{"levels_per_channel": 4, "norm_position": "pre", "inner_norm": false, "tie_embeddings": true, "lr": 0.0015, "eps": 1e-08, "batch_size": 64, "epochs": 20.0, "lr_schedule": "cosine", "final_lr_fraction": 0.1}
Rows from block 7 of a small autoregressive pixel model, named by matrix and row number. Rows with one number belong to one neuron. Each number is 500 + 25 x the weight over its row's rms, rounded and kept within 0 to 999. All counts start at 0. Numbers have three digits each.
After each neuron's rows are labels from the 100 images, of 14976, where the neuron reaches its highest value: "responds to" is what is common among them. Only what is clearly more common there than usual is listed. The data: stained colorectal tissue patches (NCT-CRC-HE-100K).
# fc1: MLP up (model.blocks.7.mlp.fc1.weight, 1024x256), inputs 0-51
# fc2: MLP down (model.blocks.7.mlp.fc2.weight, 256x1024, transposed), outputs 0-51

fc1.41:513506468509496445497534516548494467490501500524529507497547492502539498494457494499506518510467447471540496458482488521544502516490467513543484487496524521
fc2.41:468509458521483487470520482508514510536476523553464487521491541549532487514553524500481521484458545541495472471497520515454538501529495491486514481535506505
responds to: tissue: tumour epithelium

fc1.369:531489497536507472494441496482541486470517526483540509526523520477472528520472532453489513518503528497519466488551510461480488525496501476503514491500489511
fc2.369:500500528473488491506489518483517498465507509473477504462496519533491481439537509478500480448495493490515498503498530491520533479524515498502485455484480490
responds to: tissue: normal colon mucosa

fc1.477:471520512502537452500486528510529466508498533497487461492494436532466534504501515458478502479516461485462550535465515485478496518535481541487540520528482518
fc2.477:487496526500499496490479494513481488506529469496506462520505447496531501507451514482491522465511509472484464511527510532510498541464521528479494505527512489
responds to: tissue: tumour epithelium; tissue: mucus

fc1.759:476524537479478497507451498537470507472474515517491496500473523474541492490477494481474502522528477508500474465527484494542522521552485465489503510533505526
fc2.759:497531491515531479517521505456536501509513475506491498502517495475479499459488504485511430503518494510528461443524481477520502505468500505488520498431502464
responds to: tissue: smooth muscle

fc1.688:500548500463459500528494509503519502456510538538507523521504537495507533505514502467489483545509481477514519504476493479495508490539490523495456523477530522
fc2.688:465492486521521529438492537526552505447510535506478496533479497445533528488496491498516502489504501483533470545475512518479501493497499490496504506520491483
responds to: tissue: smooth muscle

fc1.176:483543480472491468526514548538501509520587467497521504470496485519480500493518464488496521503506512491541494555510491474480491518525499436474477472492479491
fc2.176:502470525460499487488549474478500503494525532517476474530508516512482475515489528488492519520517506503498513493515531536505528555459512501492455556481500520
responds to: tissue: mucus

fc1.87:475522544533497533491438530483517554521473503495511505517495523537408475515544488483484526513516503525481489512471480496488519494517498446477527522499468524
fc2.87:503476482517519483500496489478550495497487497491529482512478479517500462547506482458495521511507497520517542499520495524517474461480507498512496485517512504
responds to: tissue: debris

fc1.74:518471463505504493508466428534493519499519525503495524504515458528483490463513474460495516508508507513503489458504457556522525485488534466499496502538450524
fc2.74:517512543501500457521460532496473482513528528511517473492472495541503518486479501516459492512468517490520493506487535515503445521510481527498526500469487500
responds to: tissue: normal colon mucosa

fc1.616:504457514480473497484528481548480464528542493510492485507479530486499505497524486524479521541448543490492496511498492517499469552542498488524518446462502514
fc2.616:498529499518501461476477486501468545465499433502499582510517532473465497530443496546528516495479525524470509461461476496500452490493468535543484481467503538
responds to: tissue: tumour epithelium

fc1.45:520494521517484471460468509501513521425511505490522502537502461488493489465492489497520506464519496498464461499491470542511480508470502485492450504454506539
fc2.45:530481525495492526483475453534476501463486487506477485438477424542503469498494526509504475511475525492497545478529494530530457476525501487496517547500495519
responds to: tissue: mucus

fc1.500:513504487475532470509477478453477490499469484468480485531530499515520516569537470490494510524499460500505525476510520498523493537506495507518485520492473543
fc2.500:480496447505494481504509476457470503489514480485498485534503443505513499482524531505507506485536511501482442496524500526511502539490499498448513507501519486
responds to: tissue: mucus

fc1.463:465513514530453487495511536536540512552517539551496483502484480503500475482539477504522455496559491529514530468533516512494451477438519511517424498508476489
fc2.463:471531523506509510513542446517521487520481505509476523497505527533512468490509492497524535505541512499487515525480556529488503541504473494467511501477516484
responds to: tissue: smooth muscle

fc1.97:504496473479471495484499476510536502536509486510466533508495467475472449506534462506505477485515510540483484513481494477476536505508468490535504479526460543
fc2.97:475526496474524465472540495481458496529477509483529471511501473482505487465444481509490499497501471546533513528482504471538497458528517506516497495496465542
responds to: tissue: normal colon mucosa

fc1.289:512501471514484489486522468527521508487490466521474488464447515506490475518537484460496506451484533463493514523537532535562548498508494516480471449497506539
fc2.289:474514544480518462465478508490497503498497457505504494504491497504493562522489485509519516549497510489526504474507480537438480453502545519504476560509509470
responds to: tissue: mucus; tissue: normal colon mucosa

fc1.274:496450513493467511537490519457511516503491481533510470499453521492498475520491462462509519483458458511517500487515464506499476473530509502540524516499498523
fc2.274:526552464516525507498500484485515477528463520456508474515523502489517512481479520530475464528541519482516476502526535498515496526525515526463483458479473474
responds to: tissue: debris

fc1.428:481462490492537495451514479505558493516520476462521523525499506558513484507530514511519536490482504569508518545503517516536482471556455500451518492530462509
fc2.428:495488478484491490508510535482514526434524527443483514479496499504503505477488502472486554501505526534517446476480503497466522480491499508494446562485489456
responds to: tissue: tumour epithelium

fc1.363:480491545507469489499483475499496499466512512473499504522488539496488517486515492511455475538497527491501551545489518478511496455494551502530555490500466499
fc2.363:506541488497496504486492488501495492507520485504493513516450536491511436501558472539510513531453522490479465469467464475499481490473506455532503480484489522
responds to: tissue: smooth muscle

fc1.426:431518526471481509440513502496491482522493497502523475500473504462475488486521502514515525494523467484516517517464475540485512483476510503532504501500491457
fc2.426:493474489443471501502503486494520468473481527515578506530518476483479482505456510502512572497482492487510460504523525496547507539482474480499553519476507498
responds to: tissue: debris; tissue: lymphocytes

fc1.484:524466478497479489496475537524467526500491480560473522485465506472458474495544529493500487512529491500545513494504513503462491457497476486503551531466457494
fc2.484:513512519502440509487560498455512488506494542530512489479497510468500457530509507510513460496476545508510512480476513516554535518456477473527491502498459479
responds to: tissue: mucus

fc1.80:506483511524487484544489522487494505494511493495566410512503491488506477519522480478492473499496491520484502481487454506500514453485507538506506491488495493
fc2.80:495483442480525496500491510515537488553532511512522458487519510480522503497458484515488448540557500453505426512470525504482462494515526490493518489484505494
responds to: tissue: debris

fc1.514:558503513531498515464508514497540493548493515493489493495499508488503481466545490508530497517491468487521465565499510509521513448537484529490460496513512495
fc2.514:480486523493494524492483497532494516510511498467513530531490474522476500502494465477453474458480502489529505493517504531500471497493463540477540503489493497
responds to: tissue: normal colon mucosa

fc1.337:495507494532509517547466505484498510469518509508488480463470476411466514495572491507496484498504449506485551534501523503499512493537516500479498519505472501
fc2.337:510477465505481501509520534498519483488503510544499467500560531507544481513502503501506469513483491536533543483486511498497481486495508520515504442531514485
responds to: tissue: debris

fc1.754:497497501490474533511473525532470446498498482489507495508483506532452480503471474487472469474508521498539476534519502537525469507460507509515494482487511506
fc2.754:485508492500486496519468509463472501506501511467520472475509511508535520497511513520524524432454491493480484488507534533511470579524511526520528512506514539
responds to: tissue: smooth muscle; tissue: debris

fc1.259:492474510495489490502494495517521458533491486509495550512549537562519517500523529463481493529434559522542482490478516444479492458509515474536483478499533508
fc2.259:516483487475491476504490461494493499496514512520518509507523522487495478492503481490492501456544453497477522533460540483505547515512505502514544431479474481
responds to: tissue: debris

fc1.228:479495534467510518461479505500489511529532529512510503516480506543512512486505435519496467508529468481520494463502522495478490515476475520523480534536505481
fc2.228:462513488448495533488513519521508549519529508486516510465507474478520498497499519548549507488450539481557483483503555441471512476503501489562504534444503499
responds to: tissue: debris

fc1.95:499548519481494473479533520475474526503534503476532502543521512493463501474540495499481488496574480520500547555462512510543492488477543502514489499501478470
fc2.95:473521485465477486527528526489502571478493487538491479497532526514484535534522508489513536530481497552475467480439547489562475474486512515531499508488507510
responds to: tissue: lymphocytes

fc1.626:489485531508519480483488550499507531536457492498494515538516461467489472471516485538448500506486496442526510497488471524529508493520505517518491523476489560
fc2.626:535463444503566512507499515477485513462497524528537500508537496510464500511503534487482500466489498519502526518524534525482504478458464495503514480513494484
responds to: tissue: smooth muscle

fc1.140:528492508499501486530485498501512452522528530495504430454482536545483504490527481479530496534483515460499509522517473536475497468501502547519483461554486490
fc2.140:528489468486489546511520479467479473505482508499532528504533534470515527434507526503503485477500501445495505527498535497476470501491517497522527525529486519
responds to: tissue: debris

fc1.460:484575509515494429504507515477479476519523492539483501484495485494441502472506476497490514511511525485522522473466494497496480514499478556447483514514479465
fc2.460:534474490471502461544511498519516479502517501445493481510474515487468491477490507483549479502489473522476457452488552520465514532511492503510500534496521492
responds to: tissue: smooth muscle

fc1.92:482514494504488498517534563473516529485514508482419482502481480510480504478514511467489511494500495483518518529496512477483501527487508546467541444485483489
fc2.92:500483524483522511536524498512537491476520522495503486526513520499509497506497468502559504509465470483465506467483502500530495494490529433530466542510492524
responds to: tissue: mucus

fc1.278:474494523496556512519494518506469524558512479488541497452439465474536522500471488546510516492473532532465491540491460510486516510521523525504500503533512515
fc2.278:460509538460512520515494445518487487474457527442527497490525498498504495463499514475516511500458522497501520544482524467513469543512522465527528486512486481
responds to: tissue: debris; tissue: tumour epithelium

fc1.61:528543509519522467543518518488501535510539443510506516499480546541525543497504473546507511474495496501506550486505492476484496502512489523517525483466527487
fc2.61:482435482515550507509510450516510470504492516485521466487537490505494487486485486506526440541483514486487499478514530480524525526501500441522492490502503498
responds to: tissue: mucus

fc1.681:468513514465482519451531481511507519495495514510516473518533494471511490500477506484461499497504519459494517519526518483518547457500495505512563582481506542
fc2.681:509524497513528445539471503524421511480508509496505478509521528474490477516470526508537479478511523487534523457494492446519496487532497462505466521483526484
responds to: tissue: lymphocytes; tissue: normal colon mucosa

fc1.699:515488477491490492493499509501518496522490478508510512524484496453485503462522508476507523472526489511478475564520523535481505517483523484526540483472498495
fc2.699:483465524474501485453513483492523481480497548491481523489503498460518539499485511513484503510516487515505509516542441471447531511477479437484494499515539517
responds to: tissue: tumour epithelium

fc1.222:503518529435513450559526497513452503516467495503523528482501459511476537486524524492485545511471476467497518547502485534532480455471511530505460461475507508
fc2.222:505456482526522506506497444488514481511493503518517476549485533510496467541476532507485539497556526489559501512464464520519494471518522457518451515509517471
responds to: tissue: tumour epithelium

fc1.635:523448517493502490510507522495503518536486546544552551493467472515529562524541486485490481483484473513510479558507479479488487557495542494472522514528455533
fc2.635:460515525502467532459504497512467515469475501494476504488536531515555457488477461502488465505449490524487495508558518465501546498492511523525501479498497476
responds to: tissue: debris

fc1.202:510507546464460462490500476477491500459508499506533498515519543518488485516528500502483529494533510514494494474467494508521519510470510507479485469489486481
fc2.202:504510517488479486507533491546516533489542492520468548455492514480516487452457524475481554509510504479512469523541531552499460486535534515540461507532487501
responds to: tissue: mucus

fc1.91:540495472498491461500497491557514500503546498547482504502518488507551528482524458495494515504509521535534545520504501510547501485504526482489524533515464489
fc2.91:472526530472467498490456549502487493505452555516479495506525507576472515525518487523524508497500528528501519479490480491481488499519460534499490474438467523
responds to: tissue: lymphocytes; tissue: normal colon mucosa

fc1.101:520509465489468508541503522531467487443458539503496541499492524524523511494480508473470492506467532508473507535450571507500541496519529526452499465517530476
fc2.101:516461473508518507492497490504495454455532515501477478478528491489507496525493490480580481537496488497487548502479499520496462537480469533521521504460464493
responds to: tissue: tumour epithelium; tissue: mucus

fc1.322:517495496527518510531486493498492519493488488493494505470455500487497509499496514511546507499518538466507475445497482494452497492545477509486518505511520499
fc2.322:516476512498485531465508471514471477514449545475468536579546503488484489521502490512516475459465473514512500496469520512522485503517499454485506501482489505
responds to: tissue: normal colon mucosa; tissue: debris

fc1.76:489530501508490538515500497516507540517510517481506532466514514479482492502520492517521480478471474557525543522484557501479466521492499461495486498501515506
fc2.76:494478518523522488511505508464487533489484430471471507503498495487526512471436500472522473528534496504455541457476484515516522490478522515521476476506467474
responds to: tissue: mucus

fc1.378:482507489434513509525496491514512454485426476524510500507553495463511502515468502499510494486511475495509472465533520513497514496517494463470470504547512525
fc2.378:494539540504512479490507505526516508518519538521508507520539547538513507492474471507504536522506511514532525469497547482481471523527505503515499515478497428
responds to: tissue: normal colon mucosa; tissue: debris

fc1.557:505479503494540482550473476526474473520519528472481501510450454501497518524501497493504495498490482506467494580467527514558503460533507517527447528497475474
fc2.557:499504504519505523470451492503453508496515478540518496503476452455522535466476495498502495466489474542494454506487433501474494477502503525511507492540513503
responds to: tissue: lymphocytes; tissue: tumour epithelium

fc1.286:472542467474536502519493464542513516454505498494481524493459501515529519492538528488500498522497518525506504511473556519551480496504497520448502472503521515
fc2.286:476457526490496474472550496507494469500525480500494488458514550480508490538544472478509542476480470515503531493462504434504504484504532459510465513491463554
responds to: tissue: mucus

fc1.310:492487531469524516486535484553476474523508469497472492471494417505519506527502533505471530498487495536485525498488443467556540466487531526524503492501497497
fc2.310:490504529528466504518523425526493504507449502494450496499469488514508524496502517506479504482500505493517491539508492522520484507498482467469500460489514564
responds to: tissue: smooth muscle

fc1.506:500518504475457435517523491510496510578469477469528504506488423507518494495504540490476505495497481492560501489504528505534472509503501489513463519497517485
fc2.506:467491466486473465491513468483544519546472498494469495538504479533490491486479462514495482516488514443479502496460457498469512484525493511501488516457493545
responds to: tissue: mucus

fc1.578:465472514505532471461481520521513504520493493526532468487525471509473508514520492493494510506434520559533503488500521476532524466516522516515481471477507471
fc2.578:491474528494505501545513519533503504482522443502557511485501461491472480510486502541516487509491461496535457437486519486524492463509506471510486502496521533
responds to: tissue: lymphocytes

fc1.732:486454513526517518477515495477564522562518478536489533514465482491480493513551522486453508498486501536503523516472511455504515458512447535496493490480490521
fc2.732:540420476463490476496537479493467518511535471529492531491528466484500490481533488532490514531540465498486474475481503503454503488529454506521508495511550476
responds to: tissue: smooth muscle

fc1.271:482501489493512515520542515490483476540488528448512468481466474526518464540533527485506502489483484511518477470517522485501532495556488466535520545495509497
fc2.271:510475492503498477500512490524505489511517457453519483517481500494507508490522487493514503495522532444501500493495525525482499525489477524531470519480501497
responds to: tissue: tumour epithelium

fc1.563:486514513544474525496536491549498564516543501492501523517529501508495546517509519494502531537487485519462490489518532496448521461494480456482508437515495451
fc2.563:483496535499468497456518495489499460505475525530463483490542477486525470495462494521541492533520495498511525506501483417476469485482526485518502554507486475
responds to: tissue: tumour epithelium

fc1.520:474527498492507482496505512525484506508525521482510481518504527505492484469472454514522536481490492497504473558485516545502472556490490499448507491517525488
fc2.520:546481512525485477507515490494536485507517461511515442492541493545481444484485519504484469535478489511496503495524522499510491550526489501504488491500484492
responds to: tissue: debris

fc1.461:531479522507463491521480500491523523517506495514519499510541531506521506488481519515533472524469504516472492572510526480495529493530464519490472435439514501
fc2.461:552495522481517484492467522511474505526488516486488502475485555521477559470489517487491479473518514472505478473493523474455503501528494496532531511509488530
responds to: tissue: lymphocytes

fc1.730:493510501490520463506475499538513480496561537491511525476480479473534541495486498512554479486491474492547498511505515512521487473495521518507489503498501512
fc2.730:493484514477515492503513540497491524524528523524483484520509541484507521479447466482525472495522535474468482499470504517476509490478562536490532500480494525
responds to: tissue: lymphocytes

fc1.13:473491489503488533518495526484505505468490523498482481532477522498480482533534497464476498517494481495498478484496488518523540494561502517513528523436506501
fc2.13:498552465503512484468522477520492473509507526488519542506524536495501476483525495484493493472538465492509476509501514501463496534473504512482503499500529539
responds to: tissue: smooth muscle; tissue: debris

fc1.321:494495533463493497533523548485476539490505491533505542517490512483530468471482507503503480479525487503467499465528529474448479513510515574443476470508494486
fc2.321:490553539442484495484502474489508500537493510497528476468525529498486472490504500489505507527509479545512479508480557520472510542503539530480511489445506478
responds to: tissue: tumour epithelium; tissue: lymphocytes

fc1.366:503523473521498545537500572499490471506496530488571496515469461476493487509509464465484477479526540535473498495473496503503516488470471484519498513486504455
fc2.366:497487479493536510467495531488463491480500483551511553483489503510495501507465489501490465496525515460509488504528500521489520493415517503461502468507556507
responds to: tissue: smooth muscle

fc1.333:492481466502480455483495483490521486463532521462496513476505465538560486545493469462455482500487512507501500518440542534486506487521507519504545512494506522
fc2.333:497528452476514465539520463465510534507500526524508524534510498511490495557504433506471479471510545511533453502517532457498513486449460496478512496511487504
responds to: tissue: normal colon mucosa

fc1.163:489489504526510513495466471500482538556532562469498484460506526542470501530468449463505474490545473505531484498526471513525474509516533516482525498489464548
fc2.163:493480518455506448502495545504468509485518487523514467460441458527495555498489455505514515464475538496525523509495485496456488494522473479506540483509468523
responds to: tissue: smooth muscle

fc1.118:519508547532502442503471554487486501516496494483483475484494502473514490524487503537437487521501458460520486529503507475515474503480505484507466478499529555
fc2.118:487536479530520514480530507476518466495500506491496518521510505472478484451497513490510521495465526536516455516490521493493520518479506470459487496473478479
responds to: tissue: smooth muscle

fc1.523:469528491503486504510517479504529497494526508476518512531494539523492523463475502480502486490524454478494509483504510479537503493511497495530515535498537464
fc2.523:502507503525511484506518463520468583510524503527493477501490507511467500487518511505501494518524499540483453518518495450529516472486498468512465543440499492
responds to: tissue: smooth muscle

fc1.372:550484481520572507481486514487506498531450489539499530523506506487488517500504474492523484541539505490534494489467529534541482492467496509470473484525468500
fc2.372:495529514509508451518485575461490543477504478449498532535521495503515484516495500443497507485484458495458498481537481525500501458501497502517486509493498514
responds to: tissue: tumour epithelium

fc1.492:499498532500490541476509502464538485521510529481505483535502504551504518480515489498481529424510537495479451527486470532506552492500517456479470484532511539
fc2.492:524442516511549484456510503473477517513509535480527501501488510509495502445487464503519478517504502510485488487548508475501539484510512487481504473486534491
responds to: tissue: normal colon mucosa

fc1.498:446566533506534511488559496530474499517537521505506501507511481494536504515499449468504484534493522564511459527547507460509502508497502512496532483450519508
fc2.498:506465535490526478502493494461452495480468506491527491519498545488486487487497506494503521508460538510459486511519522485470521502469500485485506534495490532
responds to: tissue: normal colon mucosa

fc1.414:514498505486479498468495562513517535512562462497518497544496503499477533439492440482439497469546479490503499526481475483538526464529487509519518500490507486
fc2.414:507469483480491466507509510486509476466470525458517510444524517513485500499463470557498536495512525535487512533518544473492535490557499508537506521510492510
responds to: tissue: mucus

fc1.501:500463510561535474494461546497513454489537543499477499473452506514494508494436467515455496489514455500498527501512504484491513486474474453490462485447491499
fc2.501:483482545503525498507455542526510505477457464535520520481521452509492484466506507483509495471503507509523474504523507514545469490524478465570510483526521437
responds to: tissue: smooth muscle

fc1.84:474493505516481509517510474500537522515523505524519505479487523513484537512503497469565502495547443520531498532479513531504526482510516500504501490457520520
fc2.84:478485537452527505488501515464499476482550511480457450477508498503507512490482508534526501499494497506462457511484472495462508506529490542502503467495512542
responds to: tissue: lymphocytes

fc1.639:511474505506509509502516476450500467553505476520441485490520518504512498538509542503550492472518451518514467477507504485499506445520480481517534461513467495
fc2.639:520467450517500464483476447466518506500509504509499424517506478512482497513524497514509543446518523465491530509474452492499564481491477483528482502534504521
responds to: tissue: smooth muscle

fc1.575:447534484534507526489523512542516527568483469537505481524499535495498493465463511500496472518481508502541454533541498498512501511482518489518492504516500525
fc2.575:504445505501500467517507469524515503496481483524495494491523474464466488472527488529521551542515519530532508511512526506519510511470463503512475512507506451
responds to: tissue: lymphocytes; tissue: normal colon mucosa

fc1.399:497518530511474479484504453510518533472498552460504420501510520494453482507504498538492485497537490510529518501465455501532495488485461485468449520522457547
fc2.399:466561503499501497508473537462542469477470530513451503496474514519502474482520521483507544539469531488486485521505450498494462455478533487483461506524534496
responds to: tissue: tumour epithelium; tissue: adipose tissue

fc1.674:528548485502467491460469483492452477509474461493560488509508521444468512524495509482495541466479519546444478478493527540491511517482451508504452494512465468
fc2.674:470516514540496507534528477512501482505490476483489469494505491467502502536479540502524460510436445509537489474485528505534471489502501492474512485493474528
responds to: tissue: tumour epithelium; tissue: normal colon mucosa

fc1.634:510545484479468473494486473514471464485502446533503513505486512509531495506485529554524541544502460494521532531525497515504497504505492510533513554478487525
fc2.634:482508504485533498492537498504547511502491532524553476520499505528488508479490481497483523472473494465535473456484524512499505513477550499490472533549536493
responds to: tissue: tumour epithelium

fc1.159:505527530544508510506479480533416583499515464477524499506520489504476523492540490536520490468481482544496481548485509515528503495463515488457555512502491500
fc2.159:532509501495496478502511462533516461530519492497494505506512487498510527485475475479495500533419512470506459526541489486536494541466485447514450512526494509
responds to: tissue: mucus

fc1.740:473514479550512506478522534501446489508555492535504471479526543516508506515509458499471513521466505484523505496507488487498490507495476529513488493495491520
fc2.740:514519510500528484473517506528481516538474494467473486479486497449514423496493518522526527515512478518482484479484444491483503522461465476505542473498512530
responds to: tissue: normal colon mucosa

fc1.690:486497531520529530514532507514494481530520472547494490517539540482474483484509474539472514496511526475531507481514483514488478506519498450529468487518462486
fc2.690:504522499493457495459477512494505483448522510516564471504490474556484470501496524502515527504462542487477494488498532531434502494500471506471515456512474471
responds to: tissue: debris

fc1.660:513506514491509492503519486483481477494510478476498435506489508509483519541543528490487524494517466487528485482518503483501495497551472483546503461506462519
fc2.660:518515444530541486500472460477513556500468487534511506513500503466515502530501505468516483471480491516466519506470453498514495491518479513501495465463521516
responds to: tissue: tumour epithelium; tissue: smooth muscle

fc1.221:507502479495518541517479474543505444515481478531524510469476516497518443518528534475431498496468482488457459539526521491514510492466506506454500484487508562
fc2.221:492512536457470476487498545513498541468483511472514484508510479480540467507496470531526514493494521508512480482508538501484506489518518521547489515475484487
responds to: tissue: smooth muscle

fc1.630:480517505483531533472517481525498478476509507488496486507465454491509547508528497477496494518487516499477492505527552533477505458532493530499443511489506515
fc2.630:502454445466601513511492484521529498505491518532500539483506527484530464495476549498506481469546497476503529486484476495450488514472484497519496521511510475
responds to: tissue: mucus

fc1.166:473512474513528531480485467516529522503526515499505484509553501519479478466550478455506543510454500491525513480488500502561489488568511496467471518504490480
fc2.166:489543446565480532513507479505473531478503550462509472497497532508471519513506508494488518501537521499480475457491511542455530483492473552514458476461478476
responds to: tissue: tumour epithelium

fc1.739:479545537508534490483505506498472506510520531490487536494512523511507466544471472453463504542458495534516497513474490560531518536496542510458492474503504503
fc2.739:518467538510501494502532536500486529497499438495527527495492476520487499509476505500508482493520499498462528507516460517484474508502463503481502488510532523
responds to: tissue: smooth muscle

fc1.509:455488512532495488505541497501481513472544501450439490515518535507523499501502471509476507503500502488507501499531463543527503516514482513501496449478483528
fc2.509:474502478475533505518536517491517523513466480517437500469478480479486523481511482486528488552467512505488517494523517495496475519495542492505499487524513480
responds to: tissue: mucus

fc1.521:525501488442482529499548512459510480545493499543474511508486451524504508470481465437556495496539546491469516484484464533488477476463485489498457501527541517
fc2.521:505503504523483532537497473496549550462503490447536519484461487526537510439523442524535483507491489524477494488541493531510501527499514487461456509481498513
responds to: tissue: mucus

fc1.12:533507503490464490520479495491520498497516476552479487520492504485471505508479485496517500493514482498542500554515522535485538438500481533481497506522457517
fc2.12:514511501490510491492504505556495518455493495503519449503483490503472505493512490485508446533503515490491508507462503554531536535543500469557535480485498500
responds to: tissue: tumour epithelium; tissue: smooth muscle

fc1.476:491485513515476470500481505493491488490555467530525543480483534507511540494525474491527465497527484484493471540484506483498503507510506501481527462495478501
fc2.476:543524488474484530492502483512510480480481470509513509508538519495481510528508547553500461496443515507504537506529445456476475530516483522484525493504530461
responds to: tissue: tumour epithelium

fc1.762:494515493458484444539510493509514504469530494519556504506535506466546555499528465522519501513501507513465550501510478530500487499535507507514467496499500483
fc2.762:475476505495509495517519511506511476513493500510530464441475486499476477519485484508507436514520495471583505533471495480499453504524455532504467466524545526
responds to: tissue: lymphocytes; tissue: normal colon mucosa

fc1.65:449473480487499515502532484504502487540517522535483489504507520516525547496487512499565464555496535519481467472505466451525481477544481446483502497506537496
fc2.65:432477499489516467525502493489538507488472500512478475494540484483484485503489473510501474493469462495512531492467501522489512509512478488505510510513517511
responds to: tissue: debris; tissue: cancer-associated stroma

fc1.548:517494496462468478483497496479473492470500516460549551505533477551514488500516491521496460480517507493497485516491510497499527475468520499543489508521466486
fc2.548:505505504487482552511495511553495584485511496512495505503482463525522491458501443472482540527471524517539501523471492494505463441507510506489466494545513517
responds to: tissue: mucus

fc1.28:559492500523478502490508513510537507529486522467486510522493504500473542518494423496529505500486480470534476551505462489510538454532487514457452492513547496
fc2.28:494495486491515509518479518525506500506530510466498498521489465526471518516511434496464485462484527486530513491449487509480503497527501514488523470462510518
responds to: tissue: normal colon mucosa

fc1.93:475528500511529510504481483528502510501481473456524504499468500512457505525448482506533479535471522509491469513446470505515527484455486447477501472483474496
fc2.93:478481523458492440498523496476463467532510527548486472462487534481501533488487488501529514465493443522556571490519459484479491517510479500485491492504509516
responds to: tissue: tumour epithelium